config = dict(
    dataset='photos with spoken descriptions (Open Images, Localized Narratives)',
    train_examples=203450,
    horizontal_flip=True,
    encoder_arch='resnet',
    encoder_avg_pool_shortcut=False,
    label_smoothing=0.05,
    decoder_width=256,
    decoder_activation='gelu',
    decoder_fused_qkv=False,
    decoder_drop_path=0.05,
    init='kaiming_normal',
    residual_init='zero_last',
)
Rows from block 9 of the text decoder of a small image captioner, named by matrix and row number. Rows with one number belong to one neuron. Each number is 500 + 50 x the weight over its row's rms, rounded and kept within 0 to 999. All counts start at 0. Numbers have three digits each.
After each neuron's rows are labels from the 100 texts, of 14976, where the neuron reaches its highest value: "fires on" is the input token at the peak. Only what is clearly more common there than usual is listed. The data: photos with spoken descriptions (Open Images, Localized Narratives).
# fc1: MLP up (decoder.blocks.9.mlp.fc1.weight, 1024x256), inputs 0-127
# fc2: MLP down (decoder.blocks.9.mlp.fc2.weight, 256x1024, transposed), outputs 0-127

fc1.626:532428493545470524533526477510411547541524468399531451464470471544458411449471498503542534505495551510447477426508434560433467457500419470456471464456346432481596500478617435577604439540508543518505509496498569529499522442589477496452585503596658525544442480472550453492555526557511473485526489517552434442516483456554459578484476697496554559492519516608481489455476470477458436558509
fc2.626:429498546566465506465472488525496470401532482601618524544521512514477521474480491448446581528500551476446457553580536507612492487501519425491462582563538530539552467514495524595555513490527572589505469507513515525455505457477452518556482503532479558542530499612436444385626506503498546491431496443425476450489526528549484494504425484508531479420498524614428556535410490458542451476566
fires on: "some"; ","

fc1.106:523639514523517468446517527459509540576574505546522601528455638511463495532500511511423434451515453537596435479491594547538421517543572454469560576488581542488592457543538522472499427472512460460534556508370561523526473493467523411571508473492492432548544527507468479447513500575492456620481523520580536497468467441509573487483482565536532470533519459432517522430469420443533520564493
fc2.106:505523514524432441511458624561529517426539678543589456499543482535525507454621494517496451448555457499461438472463543441453534574590527435502554502470518494503485479544577550481484525508431447560524532482516489542445597517468553530573484487529448488454526447514558431473479503513454510493519513539400559485555502590458587372485392445432463464478514524413378534561442471542515505507540
fires on: "there"; "wearing"; "many"; "and"

fc1.16:459411450566445445474421472454476533427533557410473545492546582489507501571506526463522479389585475602491485457455559488482544552466416465546398550515459527467516384507529477570497451557445472492528485504536497567542471491488507417515499511528415495583473548504544503485490477540540481414484458468408583525459494563480437417534490448496567481476523422528400564439522586559492474525526
fc2.16:449591480511558487410477613538448539514511489534405497481465447535554467600494499556419441484516391455537504546451449497543476480548453519554494506463432438457399511481547567415505549528526496554482466483478462475500492583600448562545556448514560485512548488575506508486524495557529436517458632519483459482510439570486576554500545453534458498511479598527494510467418564498470480508536
fires on: "it"; "is"

fc1.113:478479384533525491407456566535559521509559522622415515451491568434515475523433488581527584511503552496370656413559530562487552519532477510509503516549508534448512490485573525514526469535397464503466504498463534529512393520441497426449391502500511519586493561454533529548560506454457544589475442512433490529388563537538567532404505414464406527550503465430564426422487512491482549536440
fc2.113:501534517613475423403512544457518416489397524420581470405455473530434536478556472536505418486541454452525513555516433453487489436433473584526535437554402547496485490476451392528512470497560459437453523458525549539567445536491473487428507492489571475486509508504509541549431448576557462472530556524443431397524475552412407546530566469529579542530547562497444507596497569494520486431490
fires on: "a"; "table"

fc1.145:493470550577435496507524472449427564447501573510567437561457428426476576505394473529498508446450504579575531469548528499403500542465539455515568495407453530486401464434442515458521601463413573534559516447517576437481543460450528427527531519584449548520504442557524602552491411619573454491469433509490413467439522569502520491520443494552423457588572530529447552506530497521481477457489
fc2.145:502492390501560468533547475583456425428520448450404517498458527542536426486470476477457459487437536416437511449608477412468481485492424475495413512371489504536467509422538495591445556522506515557525521466483469465522456526507519441496495494476591532468516555476533535476564599400506577453534630453536536571457562584472575481529491516492531476589504454449498567463565413453447529462508
fires on: "is"; "in"

fc1.114:485490435549489473478504524489434419496546491453475548662436495604509553463535456421465452447535493473465443506493505542522459456532537438488523548477517524521544477550549463528523494603450473560453497546400481394471507481489557463494405518484456480463478510466418460403509433513556436472485436519521452549509362552425556530443535537508513481536526495550502507532459416486539598614500
fc2.114:480555426432479479579527437389591570563565485517496495461468521453583479447481459542577546565563426549399555474572434488422506530475533477461568545505524477507488544458457540475488528584560455519507572558549476492586505478583441507522555615466494497540524481477585516560479494483524602524499515495392459368573545528533509481510407508441507514514522458420483495488538621478482407476437
fires on: "there"; "some"

fc1.53:460437529453515488546567547395472488512624507537515437437469511588575558525503488486490462516557464480459495565447498552426542553505470488536584444473491475486443422488510484471453479480470548525391565478584496530546516520488527403462539471471471498508520485450457489460409418527553502545503584483541456589470490410441507437556453469592548502395632542534499511503509546494538547567460
fc2.53:536507528572434451410533529479520475444503555544504476478472549484572462517409547506453450461492485471450502464532518378489436509627518511509522506505573492524525541432485395502611528488460537445433451432497464451503575562414491504429477504414479492484547534493531493578541442563511426447489497502463489489450429513457530523473530475577481561497467442486559584458450395461544466443527
fires on: "on"; "to"; "see"; "and"

fc1.59:518521558565515470500523545516541577467537514490502556525497445455507469519473542467470414493487482538524568479456542575478428571472512428441594499538497587391530509513503518455506467539538526481564482526512510523538473517501435385585622408449531523545499467473458449435536493539446456490589504460527530533477436459543529489496503373532525493529573572484512501478459487538478517487422
fc2.59:485507579424517465518478503428457549457452449485497472497432573499505496570493433523505389477361547592462529426492470540533606475574484605482384582495483414490505458538521563462531520501486519563521517570499525525446481451561522494432527563450478560542528578489499562489480511561563483446491455449470529474470466523573452585451464401489453539565473517507374468462455557527490464504467
fires on: "and"; "is"; "the"

fc1.116:485503480469534426524629530537563536410551557628498503500445547606529555593442526491551527472561481553501519438455544454536503614511455523463494573523511528506437500487506429552440488484506566443526523558457520567465483496480516418542478495481591398505460509422438607522495359463520454510515533489494478508498452427462523413444566512480465523524527475429559522487525416432517582593602
fc2.116:571461536475503466458546603607484486475456472491516462552447551551493506519602532461487489477426500408467489406497422501481567588498473587521465437482514495529473458455488513442585487469534648547458571516549441518518544432511492468493556546541460522565548519528642464408461495507472466577504468432496553478512526477538625455398495559514418559539475501434492467469411477462478529534548
fires on: "at"

fc1.37:450521465461507481508562605385529547486490531510533546475508434432512431484509378390453572567473585588489559500442554490494428567525436508496455477598475685475531502466510437510489502534520548495471599410489583516535529484434524450496466443446469474487552399492478521408603470490514586552505489514516510501459380472517462529482521599488481570547537504523484440457455513499383512462427
fc2.37:483416574510381434548512507412432530469566529487488467486550497537506499484443476592635519384492401545512487437445443515482584507423439486550561569492524450443486420526514506551475508521478469438510504483393602527519445482511527611481526529489499514524419454442501539534510505413548509486476416470454444577589519424419431527570550401404548513515477461543519517481494593475438522555557
fires on: "the"; "and"; "which"

fc1.32:500539539505570501459540471529503544612571420460517395514543474515482470536481500470516428496605496555488550493556486529530497523407470480487477524472504500434523512488549433500448551495504547484524498496501507396473450461538480423507507477521519454523439452453544524587495475547496552516488418542436565453500426470623532393480493364595583520439489455517518517489567533443489389528462
fc2.32:441469531446576467509556445507604547432503564461541419531460476462467411508522489545506518505491543546545559579428443418534458475525567465451499537368442543495493493509553535469531504522506473428487434546520455457479532517484377447436519551397576532488507526541489537479476583529509481519552458435455424502488435495478509438462477504543515549552523462526457511431476456565511508498377
fires on: "at"; "on"; "the"

fc1.125:448485485568484514543575493461466508374556599437471503615580524507624494499530477595478398449480476516542420493468425534484561485508491449450500448475630525536512421445466443581542585542575525509504455469483554465521539550527533528517487482535573571498541422448534472483502451465454507502443375508432455624546553475545484445531473534502437513613498448556452556405538530498444436482548
fc2.125:565537444427578490488519445417497469541578550487495551491398561430470483479564533462563554528508539433532523447494492559485491503383426512437502574563419471462479487482528526469519533558594473536580426476446491505468460485463541604523482553541482467439485575437533425460546536500469509498491598441587417413452462478525524552511524580552580433480613441415504518565469481446519439511501
fires on: "there"; "."; "can"

fc1.234:420549532425492389570468486477482516446513488541532459531545429615487565529440565482556464447585490562518500471475484486464559463515447465465450534555552518436445543477532493532477456443468556490456465468426506592549504480404613431487548543466477529524565526435548556514467491465579494514523580542489480467489474487453537557519474493458518537449523577399456548504484503546491544441525
fc2.234:467527474492463543522457521585494463609521561473580593446482471534496415483525509530517406535471482555486493538524487481476489505560474530598553466529533496507501480518455536507504431388425539443583544404519558431455530454459446475549500532556478452505394571523448535472469513395479467453436496452515487426468452456544464476487580517583515521485493506563438544443537490576492547525499
fires on: "there"; "grass"

fc1.71:400464512514502571467509494451390468504558501445517485461508561524506517528463528536514465442438609432531605403416510439553506597602447479430477596546530489536588500496476516474428455466446487551443476465444508561544515527514567467504511512417493472471454524497482543475539495451516509565608564567423485461499471413497477529553495561485463463551552500474551483464430428582485452539550
fc2.71:501399544538504503517421482516593523575504510484498434514524463478549477490425481469515532572493429546529518531602585545496539409592421542583555510534397458630508487544518501450458531514578530507472476417523508360459527534485456460474494458562473501535499461547417493485470467404449465523556470401482474450543499450578494481499506508513504516438546534526498443484457525472512539507463
fires on: "is"; "a"

fc1.295:463507480445469600445517549472414510427579498474493511527477457542543478498628552507490499523501396514453428450526522512445549483473532565531549501605483557517531493445599528588462487571532518467519427535524482493510500495465587493507481451463503429618472387518503519406494371529429485535559459525553567504480570481471493448560453509581375573464522546469471516467584430520516438540466
fc2.295:510511591573604486519555437502484477560508495536529419417458543501475498417543462532492495352498464517565526421505558474467562494505448531442483496533498567570487538452520514439552511487527486463582486499450453627637523568525542535527567551460421532500503489531489487449523567495509580437474603463480512482463529399479463467532475472565420436514536429525444538423474553468621534513522
fires on: "on"; "to"; "where"

fc1.690:486563506483529529412566445502372525546500475655508391436531514460551431456518592565501495428441472540449405464563502443510435480512524450408519519508539513511469454548596375566511565440428462485502467500489531563528525451515525511557503545424478445467630518490509488500479443490466485605514482498466542533426486477399521548441556541518507499579511498484511520438438513496440374507526
fc2.690:528423515511439433531501512607463516537523499483535470569449447508531575447630444569495543528407489532434498537528516534419510472518509504519553513429562447535481515484510395550514444505471518482523562561538561484520467416549498522464553452475584527484535558470532546528505457483528604408578429502543504525489406523529537489468478478504534526491544540520516538461462443501547445520466
fires on: "a"; "see"; "with"

fc1.243:505538456478456570424518542574472489526489450513491470553448484527587458518504583521545511371520496491546472553519491477451500601502463595597482525497509479509528564505505592505491477478443560477601495581461534489506501450485504481596435521555547525513530438536455460551513525487522578468483431519445561404442425435595513436466508508547478532494464525488469546492490449521544485496542
fc2.243:562552576539575505475503410476591489671525429529408497498490511553546495407453499534461466573554467393484474476522479513439494489581521525526489458503466553488587614440523468540458439493543574510422510486455596419530482527543400509462461584460602491524458520517602480454539469485443403534431499440492495534491406579464539497486517495548518452422535454500487495438484558507465470474535
fires on: "and"; "the"; "a"

fc1.664:458512518523587584448548569554471504464488446524526409484581461585520492530513547450500464469472525515523501537417511573539498544515447486468480497401566520534526554587580503570634428512414491470458416489474460450500486478484428540529510528562565466490474564571497495527461465567531478497541534528449596458486571569536505436475512559575523520616467475531485528574444478472577506511548
fc2.664:596477522570515466467476468481569480532483567529471567564430568369532581471494448422492551532542464516530572474436436401469460544557422534545445448449544541552460530448477507527441435436475492563571474434551448478509478583532388479553496513472482508420498422485468469467566360520477476536567539573478432524517436462412463417495497494587438467485501512503588481485579500478444513553512
fires on: "and"; "the"; "a"; "see"

fc1.180:394492401469481445476490502425484556436418534524515510470552526543493513516420537463511486461601478479555519470444531553371482474629473445500632557471455478509407449487502527513564627482482490588483516500523523464508582533515495534465454498491440444518590540481434420492566469521468619578567457533503555564515531493507583493482485456562496537453525473500467536465509503518502448515554
fc2.180:518502563508550484461518588489545512572453538410468496526419549555506508472507464534452541567528522461499546559479469486502507515547454571565510505459514453565511480420530471519574531513528461535445477486486614493557378565462446470417547500464521527558481509541510461455396531430492431551534492482566607450654512462523512400413526527536396411488400484438499479541540489480396598450571
fires on: "it"; "side"; "and"

fc1.430:591476390609415453407545516455483470410494483493450493604543492584525413435501448567438519453493467462580517359426497558497408543509471554367497519546417502447473537570508539465593496498498478533499431520495475444529559507571514531520514476444531518510533573494539455501545567518417507436433535450467460514514534501502541503529434543511450511584405468461520550475497483513543491502505
fc2.430:498502545510449486535531480495471564390395449454475592462526546434503533499448576456528569457499514497589491510511481576511533438539428621589547581414514492615517510512580517591471469550580473492453559530503420489580519450452532417523479421541530582531510452511502560509448524498634493518491564494567556482510500452467433487379473458496533510391541568530514441502449511401608565480521
fires on: "a"; "wall"

fc1.313:542448441561508388508546468418548546530525574572565428532486489493422427512525521498412550533469439423502529498543457559489514508606555451383487545520442451434534486504519459491488413465426497418491502535496509525444558457511451400452506518459421465505503496432562537598542481553482547519514520522552506582418480470495521547398550512420457554542511473435562548507543489462564526504507
fc2.313:448402475436465440405507486424427484501465467497454543494511548526509488569560552448531434515571437558503462440506415460481565465345431454611514490540480510591449476502537564454528427585477563523479563513461488489501537488521437543547487457502603559500527549486541567516503495428540386517543522461465502548549487565566434490605566452501554451559527484473494542474525554511540457448495
fires on: "at"; "in"

fc1.42:475465402543566511502483441491509561467501476473584486378461462568550501512515497434451498458412463454543557496455501484503509482558462463446565557603507550479465626518560489492521507507487436473436439495550430546449470464459575442539474546486477460464492461547539516473568451504492431582464414438470495441464495568549584525507471503512387440489581504428411406501472475488452492478383
fc2.42:475520494469415589567539546527419469528525409575494519492602442379474499426517530541551539466578493538470459460526468572444523539503539534496529447455461476487498383427449539457488557511477524547533505549420591384524494545558406559549482502580468473522508594491435507547514558493475565432476545527538552507457591502487487475552580528478531559544522539590485484484472523493401520476601
fires on: "the"; "a"

fc1.654:545419454565454492488527466457513543453529531558524394510515438483538569566447491462476623472563449522495576504463426568478500431455462478522497467566492653478543546603521496467628449419454560498535517449482508547557417567486541501526413552463494516567531596420492558522508450554503529525396475551494489468453441521526486479447451533443480556515440515480528583503552530514524509490565
fc2.654:543488566520529566449447492480400527499482481534515585544532550595448526457548548508440542544424546490447528470501569594576452521460478522446501356518509388489439522528371468474556478481535510549506475435469574501412502538455422543536523423411496614440502373595496528566529447494495506547500504561497470576511543552507586559462568476456481463452495507510439501530607451529452437527535
fires on: "on"; "and"; "a"

fc1.380:518458569466495460512519417486545539531472530479532498510485516551517486603507466609469510493536515564534507547438486477506478519448524502495517524578401590396496504562553542543477409578396492560477490487507573446437557518411562497501493520401573438517616480529485546467522510607457545471533514482547524483533513508561506488412461466561478563505466504499523537353473429521523507493513
fc2.380:426423514482505501538512458512584564505533452470530379475536469557413452442451428545536462511505410511515470491485577594512461536590427537375484471584525490524407502518540579481485500465513545482415443526525518462505446504470537537507512544501489486536549399552480470405450452488441505512537499481568507479490552444432447446550505535549595557507548465539469443443503502478519473531437
fires on: "and"; "is"; "taken"; "playing"

fc1.87:464510441493430572469598514537560454522606501462505464493534535547511432539456578512457389390560486607498448478497485493513478467522492454420493517498512530542419495577503468516435522477528579485513585512460408378497577511434550537592521524401533499574466531476411477551464472521560532498523463507503409447518495489489592440484442560465485495471521511522510464440476473535613512545531
fc2.87:456427523501534475437453544501452566476496432493475455404421499539491528446527440499445582401378483448566550509584477455534528524499476507513405490570609463544499531442431495503530507473434526650421539494485477470521535531505491568492647450523585525402512497609416529517444463450455500485537461466510448553432531520548514396493606436540474451469506550514502500468460557424493555591448
fires on: "is"; "and"

fc1.558:562526560549480533392484509521470511420517566531535399504507527472404453577393442575504533478552559440481562484514527525519502481555442495463551530449505549511442545410474507505483614447403546556532506519479506459534473481498557510555527452425513385546509420506524462506547480630524491510452473504442509413472534466506463558546517500519399513548499483593605564541491458490524519537501
fc2.558:503496523423455457524511488492432562406614502521563447446536481532523483447529475502498436384448545490430551461478452533382433481477551393486454485448630527555564426538442436615430534594557513518395508584545568458539490409573541509514576581451494466550488467513536382507579570540507547527457518565506454553378553581422581600537442426523418530475445464476509480502541537486449426531458
fires on: "is"; "a"; "glass"

fc1.660:440548429439456449492541528505624563554543466501464411592545403647489546568496442442509440564543444562494429478533529583469517470482427451453487544544481482485556552519489462485547415495536538482505478462520490482516585496543583460567508516497583460458533454449534582474476440543439448571531498486571464569450556538523507444484483409497509529536657566425455490508497525511510533567536
fc2.660:457455453550541438485535574466576620466425557486547464578474433557391518561566453440468446499470492542460495500457554516422516575439504407573604556524583501503432430598513492511538485466483536472607491508437561550489529534534555441480565481485439429524569470541516581470409451516467503523535455523515539526540486475528554497516388526495561472452573529410510519537467464497493507555584
fires on: "at"; "there"; "in"

fc1.462:442542479496468356497523488407500481513486353497390415483520593568402487540555502555497545463526521532490527508499570508543581490515399444454524519475457600538504530530479507564516513466470536540539524455478600518425522465448503473488474533429455469537510454447405517534527423478500461609527476567498460514536451521514547457555539562436475609530504497496433434554485467431553510556512
fc2.462:442478479558532506538399440462505493454523512556558571558524476436490527435454501497597481549437486580512535476569505501482487495540464565459578518510460506446537537520545571558587500468424549493598462569462488492410448569502516542510478467582499530433485490553492379457525485558484482514460571499487481449489494542403433513495456537548468472497519514502557430496561620532467461532586
fires on: "a"; "also"; "image"; ","

fc1.714:472488539470488489473626559386543620440533569572565471481483424546475527476507515491468475456573453450539528437434476475430534526520472480431531541526509519411521637471553441516480489529415542451495555554457524453513525491556485555523490436444570390480570541460543528480584409580490530491462497596562625556494448576456510497517455482568464448513577518426471517504544451511583432496452
fc2.714:471482486444466466514598618425524614518491580517405450524495503491431546532564528605464408530512515602537480412445507443470497440455439453496491466480584537456482483499434523579566415533516483530527585525456552540558540502460536457502547500428555513448575505520479561435454506464565378515548557500523538550533491493481412482481455490488475466504541471411460428512439459504478467437559
fires on: "at"

fc1.761:530546459519513479448392542493469582508582498434520486436417487464492501458508560478522486574440524483476477520521564487458469500420492491454494608514461580445469538543530502539515568546571426590548598446486460505515571476591475501498512497525542406494439520488485460473418439502533512467473593429484511483460466430542483536500479524547489507483532526380477464449537435523569524544528
fc2.761:499437457466429440503518457549368462503482479611583488565495597450487495487425513534593505453387537538537510561471466452410472552523533591517486432496453564507426411446481484407582492458466565472484531505445510527520558500462499401435486464378526554570462559554504553426542492443490489489466461627484570471529539465537502459512533576463396477521520516484518515538432505542481438476547
fires on: "some"

fc1.246:430502488516628579466403534525512515504446541539529506427506444566499421384415590518488551488470467485463424453473459526528602499507526556537562483514537515412500441572448492488436428495464529522447489480492444508465511442508496528433539461481486459487410483508531485526555504568546522558530501558398596471432547457464553537400538546562510553511527476396475521458532456552462467562417
fc2.246:513501492472522492389535512504486591587465529483468496410499577474523464491457449486488508519569533484589557553486485557585502497534426339516480556435518568479428491563513613510487456537517584433436653508500584531498541558462507468509626501440494557474596578477538521552416507441481484381472519481451500446527539509497561618505479477480533503447656502507549553530485561524478540526401
fires on: "and"; "with"; "of"; ","

fc1.694:517542467520461513416511464493437553578506557471540519600519378466471430504435567521445467510469520532576548380503488507513458506535515366476420506518511550407512525632532470524501550510471582534524525498406490481470449453494540526512596507532457419465430508527503550490520404541397449556427355537428527520475515542515410492526461527528476581542553558551447478499482487552428585527504
fc2.694:497542488499499466531500590542435501456431560528469470541576538522517533514575486521506434517544424518549472540401507394482464453622439435537485530570505453483530584438593490504508385441540459520556493482496521535504554535543588531465562436449526564519484463528550462457564553572596490461527464546450566386570481491505512539459476541492435472432454491508539527479498476511509471490478
fires on: "it"; "which"; "can"; "there"

fc1.739:446471483446513460538497417394566598507527526483417394558491530475527488496651469489448516530531464483568520440488614445479522510522505456542575525532580562474541520497469486453518408438461549502462463478465524483546545542518467511457532516512485453577549456534372586408469526517520532503553516488449457523389453500493469540463423528594517427528493523467653485530611404527461497547432
fc2.739:533515400584529507503518531532512406494511584612464457520506478538544503507444461583574422574586508502452483535500490529381534502498540392404533504541557554480481508557450533484513503545478490493456458513474441534562490508463472403446449481521473427466431517485455446540530427479387376441542523510509463554533517453436531473542524505458550516415570469552423504455476538499550507511588
fires on: "on"; "holding"

fc1.488:527514456560469507528478540465478520482589435473555384530573511527466516602408475437421513476517563556502493533416548465475389539510513505522530483533571505518495506537589408533433395537454605598478528448495527565519591419445514560454492503407449428487549373613638441495583423446539446465517574476514533449438543459438535471436523413487451480519470454464543553534516441417556521518509
fc2.488:547561463491513472457567567501388472509536492536467476445535584440491425550537588600454430444527419450583518499512494479411437535545470570562515517514489459546433497373566539519472526474493520477494455565502468511485502522448536462512536580480530426490499538530470434532552574591492534557518408588538481434512456474514551509546452486523444499467455518561478460536469471468534494443541
fires on: "on"; "sitting"; "is"

fc1.263:590567496461529419412477482474456468585467526432542486444525466470489595552560520532456537512542453569509480431455554606539571446482446447529579466575497566433469425564456504505486487560545514502507436500484563514468585462588650448478459482552487510490482407505560512446580450576418548541494432440452496510503433550574553449429457449566499434447464465527444551516475502475481506578517
fc2.263:430461505495557519511479474568597500550464537508519400547461609570473496455526479567476552424453407487474499510481446469386446509492404523482587461447518451484413391505466513443598515543508524450478490484464566418420449545529569411516512543514504440485527567562479526481424497503511448554518517500540434524457456474549503462511500463518554428478502519562507567549363465471490524468512
fires on: "on"; "there"

fc1.633:513420513547568518446503518529423575543490413551529454585549487588396507443438481443508471518474499493482519541568500516481548523550492459384467447543564474484592555510584486497534495547489588529455354445482482539467522513507580420467520526468528469507490551421526625527586366577511462530499467510456544480526394472458545418553465455559562438472484513540548550579455491470467450573566
fc2.633:403554437477511594540459456578485512496487463525522514479496486479511488519441510565598515485425515461503490446478486420448515507453537524449582447464451460414390440453388484437589521366537424456556583497416473516484436493421479465516494474509515486512490529568439499510544512424582513548465415489459477529581502462509558471498545583515476649488530519514526472357447528538490552512480
fires on: "is"; "can"

fc1.95:452560490450526539490518530533560537529586481489566530510500592441500453540433503464471475498474554568452452411510589471523393423494437454460494486488553546507502482482472456532533507520383555491544507455429592438529558519495454487527479532421460493530490414577531450505585455472454603603508412501523550482453576532395445440460426540609473478590515532488396594457421541495476490525529
fc2.95:579498513504435457371478492519478557469525566512510506511497471572497516562536545496533485591584462564370493440439491375438491491478462541585328465454517594557552455510436498522458454525492539523567432499483516482472487428463603529513493523521564466501547582498515556568431559550505488459494527506379492538562460527536521510530476613498523524482457425461469527557461562492466510483475
fires on: "and"; "the"; "are"; "like"

fc1.687:474571436395496550440470483428507481528531514539476456505520568557570514505528464532563438567579496604460549474483527501420419464515470502444429513524514610485490499516483524500572542431571567508547462478486514513462485506486479494543446439457504547565449477480474434451516469457553478462496499492540436541513592461619490513583424410435459473623515593490516486438494439417446553618441
fc2.687:459528473521536464466497547498513553440546446509517529578495508466445575483517613452434523519531555609615374483469493402592423458528535386508534481522525487450539472443595496531544479512476446444485464480557473598474377533457414404497517563531496508461534389461528460558542502510570470509518454470523590397575548532478480557589465590521489466559442494469466457491497569578574454431514
fires on: "the"; "a"; "man"

fc1.569:507489525512609573473436507452528521441481566393509454591434481465458486531440403375524481487539512555522520468434511559481541528451442511411499487451403466482541496577505482527538578511502548490441478499424493494584516507480511503475471594521478505488626525457527534571476564548593468541550503521432563474440494474513505519490488453573476578514431450382411478553545511487564538509490
fc2.569:521573470505528465470468459488466582486449485502473524449531501478381470494440574519561579469485565521430542577406445507514573419503390530562477457500543476568452387466471541479398537532428575456396516452425565497466511441529599529484484491573418526557576572632461473486407483562552504472505469530494459521512493539486509475506602457517499485530463542529546524525441530468514493604530
fires on: "the"; "in"

fc1.15:503449464638531480441535508522498483448457541423465472466554535561452412556507512526441516428515477552451550501491571548567584548545465478483510482522472480504558440565495499568529473549561520583486497455518505504502461489430609456424486471432573409514575540492526583547441463440552576578467381498606448499426456470502590467490483414517562533599531495467542501491496386502527425514435
fc2.15:480589520382512525433469522421410475499578446465521493516527432536496606528500503528532418501596495576507491570521540530480518485409531459442487480535506542465527466458515580509459372539551517508554590508538477427546479554547546517451554566488506420484445510503428481503556574492552603538491496527477543468498465570463421573471519481540459481512549505487441473608578524453427486449558
fires on: "on"; "the"

fc1.325:494568486473494550513607491469427434453483555524591445451581491563492502562442554538447492412644402418486462545478562512499432495484572461443529510511608524548503535551434448533493481416546443556551469525508554576482471409551534569519494431500505514512521497361520546426579523504490435495447357491423502474531513504499496431472457448542477444478623618485506515489465497433492556593494
fc2.325:452535586529565458503508392544536470494545465522493479487529484506468494396474546541495496540423516488490554479442443482537514463396391574537510467600565553551409478526490490423536502522480473467449479393376487543433549519530494446431578510470546544490427494579434446559480442494474426447482490570450542533479498448527476452526453487513523535571542534552475382564504446510480524513571
fires on: "there"; "persons"; "people"; "to"

fc1.298:464506444506623537507545428489531493517514432545488491503441511439558488555429546553435448503595515538498477437477503529483449407498486513461464491526497528479502454498552412458547495558468451523471511522580521473481494454558467532431514535510487530464602460412532602476556454553489491535485509476510484549508472481501451558470412494557531488586596577447516472427483497506478420575474
fc2.298:481572571602557455492527602491528439519515598538556488459396539532470391481562536494521456539552540660441449552462507529469559494508496457532492447544453442597577441540604552508498483479511482566448449414556442537593553484382535508520542505452458496493461462605438484482549490539481541475510508598419520472509504476412467494440409512415490473468481494474474468499529483475375508569543
fires on: "it"; "think"; "a"

fc1.285:499536437504519462513503628561507451510552580478539503494577444454449511468504551515473487441539454455480477488403578497481499471493489374435519435515584539523471475481419491444506418448496502546561580454481651551456498449418467498489426554574479511506476508403435521492517496495472546457612546456445594615501502468585508494417422475530518479527547463557510455533434575502489509561476
fc2.285:547522511530480544536488464391485525514503495509443575411509508503487474453425559468533631556473522463506396594540474420452648543595460552491479528509465566583562358449463519494580410459435490570468484513583434458447556577459533442486497484420571445524635577485575489434456529534493545523422426467518568493468513437601542477466464499503491470517563513504536472525492462561462482484543
fires on: "the"; "see"; "can"; ","

fc1.175:480540497447543467465539536559533359498511510489482552502482469515546497483417504445493434502460519551496487486487478549431465503490508585469461521533595534439499489402574510525523562505469590570470492447376529493553404473416514524530451448455431406535460468496476525492505480510570517436524449506524514493510391511477473420523435458534474412541488561455503617555503507547565510496564
fc2.175:530534520569448427492495567538538578577462510469490406528512533520599539493539446526537538527548474427534509478465505518417498464471470415513501488565540504544500505458387471468503409601475566512501512478538488543514519463446521605501495517433603545409449465528497522496498477494403435499539539514538549530514456509433475458469572426555516455587489475586437467533494425444452529488518
fires on: "and"; "dried"; "dry"; "are"

fc1.755:545537533501505400410558527537586632549534508501501434606519544565439511525441505609501501548515408553550483549528569534514475508475458475483437509490404429444450476464508464533505470533351531454407560451465545550552537427538550440500473397484548533484560480516403500535531460534543560550591470519452504542483538544531418582518385428509498553565655561548497535521509481430461515463484
fc2.755:452469442507463463538535522430495476538450569526420532561547482527480540421514457552528455504527453516547519494445541525411513559462557465498535469500520462530506471501432593566515415473483405482616540498545522423568469579475513472502460496453509386573508594565508588460544470551464426448455464502601531458511504514497487504531516602477564494519484584449535551537610522545500522485402
fires on: "at"; "see"; "of"